From a checkpoint of a small audio captioner: encoder arch vit.
Rows from block 5 of the audio encoder of a small audio captioner, named by matrix and row number. Rows with one number within an expert belong to one neuron, the router's apart. Each number is 500 + 50 x the weight over its row's rms, rounded and kept within 0 to 999. All counts start at 0. Numbers have three digits each.
After each expert's rows are labels from the 100 clips, of 14976, where the router gives the expert most weight on average: "responds to" is what is common among them. Only what is clearly more common there than usual is listed. The data: synthesized solo parts of chorales (CocoChorales).
# router: router (encoder.blocks.5.mlp.router.weight, 8x384, trained with AdamW), inputs 154-230
# up: expert up (encoder.blocks.5.mlp.up, 8x192x384), inputs 154-230
# down: expert down (encoder.blocks.5.mlp.down, 8x384x192, transposed), outputs 154-230

# expert 7
router.7:504464459538500459388521504535528502418532497514473465444504444390512458466462510502456544447542449491468514474527484491468511419455543503477464451560545547438496488493546448494517585507502527555424504489451469503511530547495499533
up.5:508444629426460445412477581545484524561620514413422399499485440405496480498494573568557580532460424522517566554486428533398563444550498475432492438465555532511591526488508462502484542530530519526528578553491513550503582587575514515
down.5:515531533433448516489588540490491454534558538500491459595437565549485540454496514542490454486460479447460459473552497522486513545363480539520528497567471540461517572480549462534448540565380541696516532548409454537557481492551494436
up.6:497507518399523520508497479618436583475524444616564508457564536586507547496468418413517541536454525496438474532552551515511464474433501436524515489483451454570428481408468553551497417580440556531496596451448506504492460441551434538
down.6:425508576434499567422531509509497478565604434520530581495500575511476507507566517441438498441453368501487494533495569469484453517539486540480536522515430477584522574576541468609519503510482419551464495504431542505548447582535512541
up.7:457497474470584381476497499507471527485574523484406438418537509496540541496444470451585537443493536481543507515612462496456565570551483553557528467500402541487546498542503543443361470575428557519547579564513434541547537476502517504
down.7:477543571474427485495523498475598499483430438453558526490462407566454631555455480591430468501507453619449478498557506525466564565509391497488521463419458466430465532506542518569529524517477403565458431466544466464501521493565451531
up.8:491551517494602442537522447500521443545531519531468505487557479474446503493417442585489462453451442565560495588503475475482398584536488585473533414508425441652487488580446423544504508447396521518543462482428500563439564492573502473
down.8:495425509457445567499563484514474494597438444518405492497497477439432549468479495473462471480471420502470518506485548505421513461387411530522625415478490469459495493525519520454499502475462513478490424500447441519454465520543478493
up.9:488536537452482464580462473448476524523544435507564456389448538388530494537414474536459518463499455480519453580546548548415511525486534464489413500517475445508500493467463389481503483585475497551577481419463496521423484456446544460
down.9:449559482444574508512488521484447449479546539426554419431493520460580410526447458578499561469603517532412537402359513469397498469472546486485426472529514515467509471469448539575514587413445498493563500528522474537554489501479469525
up.10:499375495563529627552426450538521451477464530440517487457577471517498489535434491525524450514469522509453582470465551432488486507501573480420622489536467457435565499483531526424573488567571563474568586497495476541539493538533461518
down.10:506526507507481614544489408549531520462497561541570540403497475577500510527549518386507512544490479509557611558412559550485475473538464518483525463551473503595576539444539401418598500443499387589475509435488433476479473436504487559
up.11:469520491495517463471474572436616571463489444510541565455435487603481426502467488517539477483523439440465561434467489435525468464448506483520386469434416472397502453492467542579505555513494469511384504499547502502615447531534582568
down.11:517448476580465454417497413506491475541566439488574482580492556548547439490549452454434471500559530498519454517402441440503447589558494458451533508622476460521454451587577486482485558505469514511500474549507520482485522621451515567
up.12:589483494501539558551423580591547499463566506494486517458458577526489526512475469507460488462501481463508553501473548479515444524488575543529522528531433503556606471471487524474540492570535543526383433516518458637511535351482475590
down.12:466471424530401436418545469513493549568526469433475486506510518493478474508470508527629542404378525505413525510468511553483436572509594624523557520462467535498532538522501493506502560501558425510509523524444563536532447453542455546
up.13:590519473418554540526537522519525413486503650527520505587532506491398440557516470493558491547492523545404492408435479465557496570644552562577524593456489527423518589486536484501551500466600430455422467498541476433446502495544512452
down.13:525610542460533466546489470508512491533500519474538459544525497491440489432546476495446569536466458464506484465460511549513476502551479543510507477603508436509490507428567514425442505407506590479384566463409521581533435518491500522
responds to: note G#5; trumpet; instrument: clarinet; note G5

# expert 1
router.1:521554496516500429454533562412546563464463427488514526530433469474469573504491544471448455467516487500492475503549514429615531538500523419501506438520451473449402467537555482532444507472497515570508521567456452550481563441563407497
up.5:614487586500463452509518516469472550521601482457460493394507573545535475582500478548502428486522443537607473543508490426550457481543548425454472473456507493531578550542430476608507568575513523392497508600436537559478447609529539526
down.5:562453426477469447394484472556507529491504491475553543497605427591522579466558524456496452498505515532397493457570497461466592529565482476546527539437529507451482473493476506607470436534487428500403518471493559563518427522493471593
up.6:530539514556584409549473545501423536513592499517522461411592479527497471514497480574505526558492482548557626555540481506588469498540443569517499509537489501573435540532452511429583585551485573382556584474497527417422544569513453513
down.6:494657486459536525453414509456483475562455509527510491427403504529449451662510550508535446495526429507466498424519600491460544458540506496517484624566503593472427482443512456453439366508541524451486517448516492546474416516553569542
up.7:510553529589494475529554437415494475487502446552468534507538480466449432463559440527383534508575560467477472439469444523489507490515425517536450476500500511449443503463495469539504438487427495499493394558528422530447515570452484472
down.7:521479463517477601506501453542432555446532470545506527527547421515523505477579512534461517444523415499482500480531428522544479483478511534489563542527545534484506459400486508420477479493510523497504387514508502491526482442454543596
up.8:542457500508500378514437497499473482480565532533488521529503488509433524582494480426547496472535455547542513505521540491490466518542447527547489539480441475518507458495484460548546523494568514543494587584605461579467422535491464485
down.8:478541553439413572507485498490529442474426477480446436578551483499452532523513514440562497504560466520401495569403531541655488413539540458461462463525473559382482451535520456549579490534532492568491431555482567520517516598481529570
up.9:463569481501550481602483413590441554504514431520568577570425494452453573525495479502483484527488480595455451528533419537526525466533591553576569580488532466449448524458511541436541460460562451491513457575594479507435331519521539499
down.9:510531513504462447405468468460399522500427466469445477475547534501558459542512551487550497483463526429484417511512612469555481468490459520581506509403584544550480432553539518513419539505540606538494542490434440537488499505556426445
up.10:422549502466503484490478487521455375524532537523542519543499501471365493413508511439530585489482460496416510516492475505570599506499525408523508518574446479490540535460400442497481541509507418463532465598513438488525506530580485484
down.10:489477494453453599521584533470541391447457550513504512493427485513570484493443417516557488511550523479578494546518466387495542499542423533521507512526441483447467431464550523610464540509468550583509411565560587516585528460467569496
up.11:463523559586569439437503521483493561550412459470469472470517475393531546568470520434442481583567440511614448506403497491475525525474466520536496454612538457500538415574542455501585438540557522594433447465476537412485502494449588488
down.11:429464602441486513520570554417500586546534550471526497547414461411495570515523465442502525520541550481466504534516512492446518558443503395537543547440492526532495499499546552430567455435528485447492627517452608526559461510519441523
up.12:518463515498485412515493467579452493495545459480471482508514542539546476468511487427461527531553598555553529595469486441494490533489472566400578462557554463522475605533620479495549443489430433432542467551495444454454501469440553491
down.12:553513502539507516500508499447532493493406542538390558514484554538477524621479478470504499523569500534494511526412586432495514435545524403518504350523477512507525481560403504454528486585475452493487473524438594573621581580519505385
up.13:552480489545586629585525506461447447516423384598530525519513430424586485521582532501399524550484462509622625437475495494437549527465502518553414569387492505593503530457575514471509459435384507395624463441628401510579527476533533461
down.13:431479444532539666494508456464547460535529499480570501475527505494530551424552509471466480512473512458527451511464521497462459572474521528536540390555510485504506482527450511509630524450549565503531509461485530487504479458478480526
responds to: note G4; viola

# expert 0
router.0:483505577480573523468574539472545577583455496466547562452483365529540464488554504470487531558470613512499637528455435569425473432520591554567405486504485510536499463426490471449533470529481494434512476469455512478495515458543515476
up.0:500492477543449475513450448455373481512506508435460476524502567470532561519492439511468509516521463472463452474466479457460607619417493518474443474524484437383416493510532495506586520497468523473533510465459432506397463478533472387
down.0:526517550474484510547535418450412407474430534503470470519505501486477537432551431500542529581468467521408546573522435499367485462467497549502498482476508578606455521531568408477556444521513529550641654543563470598505509515496445420
up.1:526565543537506530557482485467511437624530474481531364541499553513492398474484624490578438491498487539491530517586499534466517508459496440542479510553428518605421499507428472518536574545582465469543498558466428501553515506533464465
down.1:473413529552489579454466500438440377507450484450453507525480549462568440463577493484485527496536492421448466470512434543524506468454527503602447442525602387490629533417533490446518476469444509521524492447537493554403492512415435457
up.2:463481602501514520552576575536452552432520558499569556524476573497488458495601472406514517509515532553480410618503556506588451588559503481576531503575445501516543578488404509508461413506480466497532464497619525527521492439489460499
down.2:592474496540627509458524531492505493505499465468505436479508423482435416480525482488390508594511453455422424502462545525567404460486487473600567544434471560488435490511512463493473526470603503567563487551557419538502487450565568616
up.3:506535515425413496558503489461480509470572497468465601378450439582523502496515487472467481398525581553489463561495549583425472494553489512568410405441432462437464409531562450452604435524568559492479616536516528512524469515514431505
down.3:514506575472553452502451456524509540559493564485505546616545539482481450600597503365541501527520482485425491533493513472522563588522557600514549475540482464624520564464466498570555512481619546538527485526454509487579474474490564550
up.4:481427563525491523552462503472502499464575478503609444578467496529544441508534534462501475533471594584577447542482470495484511495492516504501549445453533553495595503559509483515501431567491410543501486479409434453439545505519577499
down.4:563495465511509430580553567500530502509389527509550573532543386470392428566523552434514535461588448538574425445488450498491520511583560554453485479562502444355485540538440475428489424487448520427587506548469507553520505505555497462
up.5:481498425474527476501462461509453513488485510556415528583559447472553541580538430449538485405377421474521515498452579530479569456505463573502521581481590505505488407413490474475621491490472507540522514483526561476539506464425540483
down.5:531506441532401506457552476472468500445453529536491520450446476475548568532466547536468493411549510496496499538506466446485555602421561605483447499461618594556469500527546582517559525468495438515496435486473532517540560553477557542
up.6:426605386373510493445535516467455454559425480473514524549503471538501470501453556486488543522497484461496401461524521487470610500579538360489506414479462492402447481509502469532491405556439458521552536500511488518619455445474528500
down.6:476542458464527533499563541585515541487479505541412586546498436551506507568522489458472433446452444437510589480458558488381517562505457512495582519614592491546477496508505498534457421477487500510499390535542505422521497487450479549
up.7:469639556519612522522478528481534466418421451521490595505524498521473523558528446473510529485578489529475505577553451444501483517516570460402517500520493399343453517505564481479305475533543437434509556456463452456455383472530407425
down.7:499626601540533525496545544500521558548500560554439415548456430592501453485486548595471541538515501556519486504471513470492573572492559481453411478467513439625487454450447630437527480449498427490482558481508372384476508476590433449
up.8:481544471481480461507517541472509506503479448538556531585495469505475521541480462558448492413512500512493522547513493498553507520455475469546469549491503439457589528512445425407508535482389458419461453448477506488494543523411467371
down.8:438537547481481479579552488463474440448498489422582520469477443540475480504520473507605539525541584652473507462530496563556509516526572463476467611454534464527461488405468449428481535456460501515473572467488563532487550476449515509
responds to: horn

# expert 4
router.4:491545474520471544515500492547476561543502521514486572545493449615584468509546594453532411476493435529432479439405481597507444573440441546558564487426527503478626416524552578506616529570517492601508531542523565508552485552530506623
up.5:447481557472488486492512517465554539490467513526538555465459513516517475431538442491415430544494411478456469452583602516461484439480412517500479541574446421519489438508552556481582533466513499545479473438494543504470433495496425575
down.5:503538524588521523568524540527525573463536530548460483489529575444432459480510531480475523585510513480535373610465520434425548489544499454488411485467511415514473544538534558474484519491526489531500505412498536419502470416538545487
up.6:447440450404504451636439530510462487484472465501465545412567532477551511541415519517482488521569478512534522488508488454481550476500429505488513488432532428545354509537449441469523538491453435499446530518536545645511493458498488476
down.6:445523518435519509455475519530515581499447541345537499557530523544464456516540468531555553479487547525372504565438575512522509507519517563541577485500417489486509423489504553562448535514500525509552484474491574499462500292492428472
up.7:473447504473479484513448450440549522529379526522472495595514516455516349471483516454563555491442504491531479501523466626497585475473507516599439425480526598449669542487460454402470448476435465479570454494463506689564576537502498443
down.7:377476484434496516496480498486527579592493474542449489532486457490590493504552477422423518519473416498521582545385502529539518644535464509457626517549532393453535493536446520577551464465552517534461513517565488522508534439450573490
up.8:555497454555445492533434506469495601445538448514514503575532454477428463517617556520636442534483591553475508498462536468478587450456482552546400520529505422626560492481480553513490450519470537449439662511472428459495458487481573536
down.8:447472443419612464466564506523505388527477488486508434495496602507520477520624504497476489505483492520552528571509525489529559427497510491474541528480545491511462464450433545530581594490348550521532527542572523574577491592507413452
up.9:495405561513507460560529483517490521584459516561532527487533511550469564465428487562513541441487448512470549462412460522608461478546465520507600531470563521478430463539388460512530452465562516535466493577470416489453628585543535549
down.9:469524571587444552522423497468470497499461461370543458554401522441467498586528523455555443538591482540566514534423498490526483507471535509439592490517573499538525522491481535552522498472470502529543398519545437545419493488401505529
up.10:512514481518488413547475493502526461493540551537566567535527468518593490492556489426592463497567463510487478475492556543410544510548465634414544548472536475466452534507547620526526478490447463491460539469473503464568563494495534471
down.10:475564430489507457538444455599511485534517435502551525450562502542500563537526513506530424460465538445407545446624388480419536510468511439462450526510528493527460535519548451494483424510571501528552385532548447537419614524502527460
up.11:535450391473481495449588555470495527569481550452460434531496456472526510539477637551521566495499400499513554520488558456460416607499460504466520536502519458446594589444514531543470440468530527500537466443498452500490454501496566442
down.11:504495501550588556553409464501473461532448499499462495485571474470531567483407433461481390530485470443548520408429486602423596395564495476532495516497515537479497526522424623529557463565443543485578460571552448538446585504420514557
up.12:560512503464498505517620516528655539461517505544505479467469512582619408445521517536522496529534474425496469414494531404461492540517562466475473488508441418520386517483496502516440443545461562474476450437489629472435500462520453481
down.12:429584471483603470479466514406509454470501451449502511526496536482533506519429500470408526521506460536500540463424557521479520548576484549469465474427507580427493582561477518542451434586426515535478491441538479478548461570447459521
up.13:553576439512496619520530547418538471516399428564557490536451480492599461555581504529571552528479465611490541543462489546509426485483495447525519511476451459524559534446429456518573531535550511560552513497534549505430518466441522421
down.13:528458481538491518493435520564580573450552523545540458488481408529485484518442446443575470549504513535566427549552571502481536511457454491530419616517544543442497400482471488548476421612560505521420469504433513523472480507545526559
responds to: violin; note D#5; note F5; instrument: trumpet

# expert 3
router.3:539410529482492553466541462607538480533401559513532507546602508569500524459525476537467528488480435464472461509483383506589448540497455601392487495523531454640523588494515583587419545499525469477555555499507437454483568467459581502
up.5:448553446547507502535536514470415438544552435461527511521557469468546627504536542589466458582481508486501494563472495522537574547490590460539558477448490493498497537451576675497525477475513553442483432557496503537529498510454451445
down.5:451547445484558459471534540538509491473516555493480485549509421549452513583492507568480549470429503486533563565455493518522599533521548508533420524514415553354503447495573481522439435538463561499473526388457455554505516539496531543
up.6:485485484476466562612565482513482431583428541464570518514488511505384435485546454455465502475584515515440552537412505511533509423483515544526571548440434565529625563475433582551489578539532429454602544566480568466520580446615529519
down.6:543466491539485473482367434550580427435544500490561480468533413463564532533474476424562504515571476526540512517555494475556523524503580530484481486522442508535443513569473485458544510511510484496417456473433463555548516480490535448
up.7:497483559469522483543480557587440509457605398488453561433457501524521506516445504519494531616444594405480547551525505452519406538462535521539534559417497531551549516481501492409480461554524432542530461549511513604510555410457478468
down.7:555555380434563524485558491511538532458388512414570445586486499454426448499498551522554342497507427478483430499523476513465574455424536515573478413412482508534535435623461424560431479437461609504431534454525528412521485562470596491
up.8:514498503488502579508496497524484462517456543479535551564529520526586523559447488463501473566467506490495473527483528502440368435462477603474572572473515537488498518499564500423562563544568461502517620563440569515555534518418457553
down.8:476433437407395498491564503572395504438386493490594469415482611438584505477620597606487489508512462500442501438594428433552504424558605569476571504496447497430564582530549411509495537468459496506507513547487529450413596434460582509
up.9:594495547543536469488409506479591464529424414447462513547516548469542540559438527416549423461488511443506510472576568500383617559467507511517518519598399547463460497474519434547551595587430484512530494507570415535558519539539486448
down.9:461471521461539457472397434497486492509539527465510555432520567462516541442503478427441522489560486481458528583356573508486453483567544595485573567516507457639525586508505491525507499492484497523505587424382469548496468518472558513
up.10:461523494542523467527447545579472591454559578487382429472485503418524430539476544481477539532554391463500477506522484410422527545521553498504478507442518553440435471523522525486498534459550522508545499396535496520482596477505500495
down.10:430555375488439448541532529560392538519413475534430529507573535531429495571460525503619561494541478465470539480569555472433508503476515530567479561468492495577450453527602491586448490591434515538545485528495455488515489452521448501
up.11:591525544539553532507551490583434516513438511602527670569539418508588430532536503570471428470491419498406559495525441550505353544389508534483557474500598518465516479535649523500470524523478513539459485510554498524523541538420542392
down.11:468510463384471541463594489611379521504568559569516483559530444567457520458454431518555494510531492482519468527560425478530519552544508486483527550510450525466594409486513518489489480476489509508547525375456601494450513613453476460
up.12:540463600483434527547516501475485556520449515493417542499542500508528409466549469524435505543565417531572442513547537483491493452543495553504424582546425500612564502526475494532522481414487502442487578585443559556450506527448437458
down.12:470471538454486617411505546542430389508455556490497535486572462515436462495516512535500374471519472527495523441508370536540481596478485522484424433522601518512561412455504512384540541503386444537592437472523506463561523475520440514
up.13:541542445453523496499501482490420492453566495401439439506549457489517535522508462428387501438550584532500485459552497488575559612519579518534600439503432535606485559498502477482497452564511506550489442509503531524594510481498485472
down.13:492510557422457437578496483497499507458571539595442487497469546499487486513555483489493496560522530466576584493487416444447355539563563480473564467521455485476504520492500488493465500519557407524521447450607508415465654435568536468
responds to: viola; note C4; note G#4

# expert 5
router.5:692459569470485511462474439431453520520502571463518395523542563462493530573584435560557521516549529489529479513492554497559580482539522452453516518492526482540532476446498396421602439539569471523539489572464475560526467475485467526
up.5:476553441536466489483383503521423523490427485461454480524487477561444401525486455564464434483513516584500499492496494511482572559441581467595472467527446459476386473577427495482533465480515528579403464532485476600538487556518480506
down.5:520534527565457476514493576451521458537510487458536433573430530490505395497447556477569470541484422410570542476499542486579436460444480498475609542567596522500524432444471483474605480473446516485587505477478617519538498501493454466
up.6:572445417445485511520536497517407469630426485467527527459517488507524528491435585496520503483455483509570477439462474429529496516574395451510413504466491531592498420556470516487525463504533408432508351440515518519588470566526508570
down.6:516581597439497511507530428530528580473499485477523473534509513459498544560537520505437548507486480561463539479477515528489572582437435554571456481418547563473452432482428478537524464493606488474393533554493587551564519567546499532
up.7:603460493540512613506416501505531531616451480529558503477560531483488525453530505457467480440499437419415453531533473556518513444476553501407535483535437550536516599464541447544475502403509449437491588551541422454550425570530555495
down.7:542505606484571507503437514475426554437495484536529512594419579536511598482531486633546469488520489548536496532539482603564450521585584489446462575473597417591458538543627441432503516478498368418526496498404513540471422492498543500
up.8:505492578492481512429426579598515489443451540475549528581525633570607472476551530506550458396525468413467503509538445462579441527535421555500508500511536462601426509451552523527529520513450384449502473452454523533444514555541459527
down.8:460380500496565532525391455462459538582560543508494474507512523454541436590434392424384488524540470524481480559532491584464452550400618483434449497511413425553568485631519487430453538463525577512590497476485534551461520561451499438
up.9:551559454508436486490489547482466515501531517574555498578527498454468570519516484559490511485516555464518474523517492637578518524537454529568535547492513453489511445528568497485531523443588457422566541475434492469483492554593553575
down.9:455464517516462561438517467459535521466538470573503464451564529518523519550504500469583499492464501476552500454496447489508461451412553396467449451515482436546606547508420505421525418487549512421452520387458503447399457505442444436
up.10:480534541432541452513533539499535447488546510459455419427461603508505412493497497469434427505529502549588403484501500529571641530506607509486455530497492485452504553561382608544548496494537438567460497367547567441460493490580495414
down.10:482479560464498495515444461614430524577481464445535514405481489518561533363481511484552537403491457469539505455507464519447475503463511492441519463559551539460537536477554451490418576504466445545481528397568429493463504541592443444
up.11:492429501426503565606499527407493444566443468517569455492516494487528500509505575460452485525461532509437513507565574539473494541511415500457599419591534470522476560452541462465509509515513477502544462497452545517605433510457529512
down.11:584572498513479518496470521508480522521422488428528576467529496487494563531456431500495525476426515525476539537488455496461529502503568526508445518520549453490519526415517527533511490472491489443568585509596431471561509529429432466
up.12:526437509449449508483508485538487510431482605497551504601421527567439529454407576500567516389522582459533499501527407528423452543377449447500516553523582518524576415494548525552538473500522608486499424412508487579470447520476479472
down.12:457568530450577394535456491548556500617484528513543471475468611413588491516548498473544595470417451454437472403524473466453418473576540520470373405566548442536491512506546556465540530500509449504578524612459514499571460522523513483
up.13:537537453535460543536513559463526498400527437417463497521550479566545653557519438463520445514480486596492525551583517446557496523499411450498564508520531489534493442528483530606450624512466401499531543552482513598610484468501588481
down.13:508539465538424408416603434492461523509535577529531523481416506548474447558391531487452503575472476464524515484522467514547459498568528456399519499505529455545523533374455494453496504470443563444503461537525548602465519537417471533
responds to: note A#4; oboe

# expert 6
router.6:502499450522491393460428474573487429497520519410500453442510504450551486397488542517550488523475563518602526457536528421481570464447507502418537429481500617519463490609471468481387513490323513438497531528497491539501591538521574372
up.5:603413592478497448544495490578463482446536552494449439473453557509530533404508496565456630503538499576534535523575466475505424442466591520446524478558403439515471522532478513478525470454409489475500514487509446596452520524521608438
down.5:566449587541505539556480490590413491564453479568556619514488499495450502530451430512508456508542484536576545507495489466524504540459498530408490524486485431515511438546488494438506498449394581540526550519463527558477511481538611593
up.6:468485529419468465464464523521565534593483591480478455445604503529477511424531414489510484423537545456581500550412436455542525455573546548500487502443544500458500513447420518624536571492435547489518470508361579500528525486491575492
down.6:408466514481524519544519464483580585617509575489601537559567561477534474437572558553515518469518473474571456523523506542414525429547508489469549536410442430498405526431536552501409509470497515572458501457446424508512434469488522478
up.7:473541514487468511534522495515582516615485490413498568455560567525523492497442531416531522512396542504596547463496484465465520511382519544456478599470542548540539411480530526451478483473474470500451474478466524460558472474457514468
down.7:478546349440586464474521539484520443467461575455594546544537507620559555505511567493574489524487464564582468536441582455633513435546509558536547580546478548523460505482538525485476468535459561490493444506617528565579506475569503529
up.8:572478480541539588441552513507498539461465510538518513598410487549474554474514464488563551568528453540589541510454421554566532495518353531526535511465452449492488472540534424479452520485387439463536528506509516590505543551466528390
down.8:566499491489473477534515548492440534514472462439478542555536517574424472559517466536586440466548526479491491496494504568616506483515609457539510536458537368543510441476426492489522458512570519493550430510507481510464533496537455520
up.9:508596457442542565512463495493482477454517539456524421592549475505569546619534599565570545565542491476529481552425489510439359516521457428528538388559560573496456442489597487514507514522537402592542467511541498524488540545437458513
down.9:584538452551527498556654510474439529513552510475517501541440555520386569455535423536548493533516603566472463502580472437522476512534522486684536539469452505544436453446543422329616470517531418487424499443478585547527567570424439501
up.10:443478550489433441543502530472481428406548522526430544507426462554447611455518414570506542508541480445506515548622533446522490501528477463410503453483506542423439494598573543537461533515448515437520503504416560416487583504457509472
down.10:497523471524437545607475523471399560480449490473602476503478473444468648413522595488536544523604523522445402611486506546496558586309472467541462486503487453552469571500527539509354456467498457549534500434477502540475509450486534502
up.11:450436488497470522441497431574479516570509433553508546465480556444494411610549466399494488522423515568512589531495383481516470414491386516499411486499421447453657502558518542460586473531422451405543447454446494593528571483534485588
down.11:500494466543511491507445518509393492530562514510497525578477529431428628396606540511483485582480492418501459540492435437528421431539543487545462515473516610522563421570427545465557507467452659528517514522511472515528551510497465514
up.12:501515468450548556560585490514510358620518542481449394470582452464504512625616550422480544547533466532515549529544641457485426425527513536452520459547550551498544453491504536475410467498517487472502501594501450468390497512547475517
down.12:562481567471526511475543414509500386445534493445492500478460565575528504547372500522413563546474529568462501519529511456592468491392611479537420495619467517550450485411482560480509531523435504440418469567446489502497516515440489515
up.13:525469465450505639592466517491495374489448541528470526506488449513458509518526550492469443518450444501544479592520522474483446505458565502421539590470448522468370536457477548454469469466482493460545483433543484536583434525522541516
down.13:456545473458469451452512431466484483512618537469503520491459484487492488458564506587484449492577378604451523475598488427522588472502470481438482479535435410428510499495492407543411546487487537545654467528446473484515518448587464447
responds to: viola; note C#4

# expert 2
router.2:431664537532554501508452459574425514539520406559495539447552522526456386483498510525433553540455516499462385518475605458590551486542560490496467531536467505478498617447509422479477494466540540444484508454577459522514439473527486616
up.0:415539518445573488493503456490408421478567529478490438501496470514510489487573437516520560423506399490574474621471452604484541494530529465499514505480472522524625626459470531496508484525556466490519491494542462448555490489503525464
down.0:447523437521602586508550513503577533454556560572549485497448519458521434438490470498493447517521477553476537448500449458568546536491481529589517498421395525354568531490564432498556524472362428543473603544557464520499523503548485535
up.1:461433425455466511433514502520459405461540543388541562431461419529597444544546503517580557442398631557568431470534491519405457537480463484453551542472504479529591424460477515532423586459586506547416497520540552560463506491419465489
down.1:571486586482424437526509508617445486453450572518502498497519492534559534330476434525519462447496467539559496561472544440527491470534520513439539557454467547434591452561475334483481486424520512585462456458419463465520517512462470539
up.2:460549416478488506576559442608483580505451455502358505504481437568515537461496555484545474489537533468535561525532495458467594489440545453479538497473429519540503421506509468486503523508453429542508574371478578531528489499473505523
down.2:522468553518511506478493469556475591485424520512489617494407550503534498480538567568475493380469608510503555441495594481534546538592586466502513431501584438533440465476465438479543501513480527518505534527500525482533502596465476507
up.3:543390532496519503460565457452459533556497478475507489517471519504454521457503470535524535572489482428459547513570480455509596483531526524503508515514433481460481483516529480587430506492582509457486499390420475549590403491409508512
down.3:576546470585450478479491530458553510459548579421572491521513476481502491511473373489435540511438442530527519588499466450468439465562468481659482415442552544620461510517587531446505507468542446474556549522436505585543507564483504506
up.4:476493502571507418461455510527436523427529487510446502543589553473404571510498494505482469465511506471499534520415530486474540414420416553469441530473413471562451450545470473533507448562484584447479523435521509509499518523487445506
down.4:491527551570428528532434455481353495437566466442513497433552500435516446545470536564422456487519545501471484481588480479510509546548556439464475470396561540407543518516577551499520453459535601448435479469430431415439467575378494504
up.5:504473476486529596557485500576418578477492544480595514471528549415491501518515481504588520548547513476525423521581505508561521456554499448502444493462401529552566494477519456476549544477524417449508482513443517444428383540500580584
down.5:566508521509529571528448541484502462504539462554568523467504601528608605487397485481552398517530412578556531540510575561522545595452598502450585495474532535424426520412534440460501522512568474479461450400456484575527545459578499525
up.6:549446549459496469506460658529567610487455475469494537451462512506611522486451439471559499551525444488501529472519472559536459511532534515413578514514453514411449568481464523524468474478551538537519494522489466444481464547432492436
down.6:518552390515533525560527512554492438511452492539477448477577492572538534540448537526460555438516499461538451443539461459489483427550493462499464532502429407552413483501487495596460452521510411490472540530525480513427488606559419527
up.7:500489602584466422508414382462438548578468429441436569601495555547538512471449524517550542417561581415398561586381508539475629502574505480452396470497485447543573486439437547541473549516474455453500482450517456506488610511418426480
down.7:504467503509485530493500464606448438480374464479497585495481506494449494364501472435516444478569476457436457430436473460556536432506519535426552542525515583422529581475420456469417520511430467607482609547558515575415497426543433486
up.8:477500534509592555531562482588504569539500491463457523504451528441456529492371556489558490534662556502568427598509548491528540439528497459457412436467490433507405495507484505507546443443446443470501519465577449505523457461544534598
down.8:475535534533517433502512444451486529455538423522503563467551513423534453472563514550619537546454484498467553468556508403550567518484473466538528542502601528455462516547531472530471556580432522510364424472473485408458597541530388512
responds to: note C#5; cello; note D4; instrument: oboe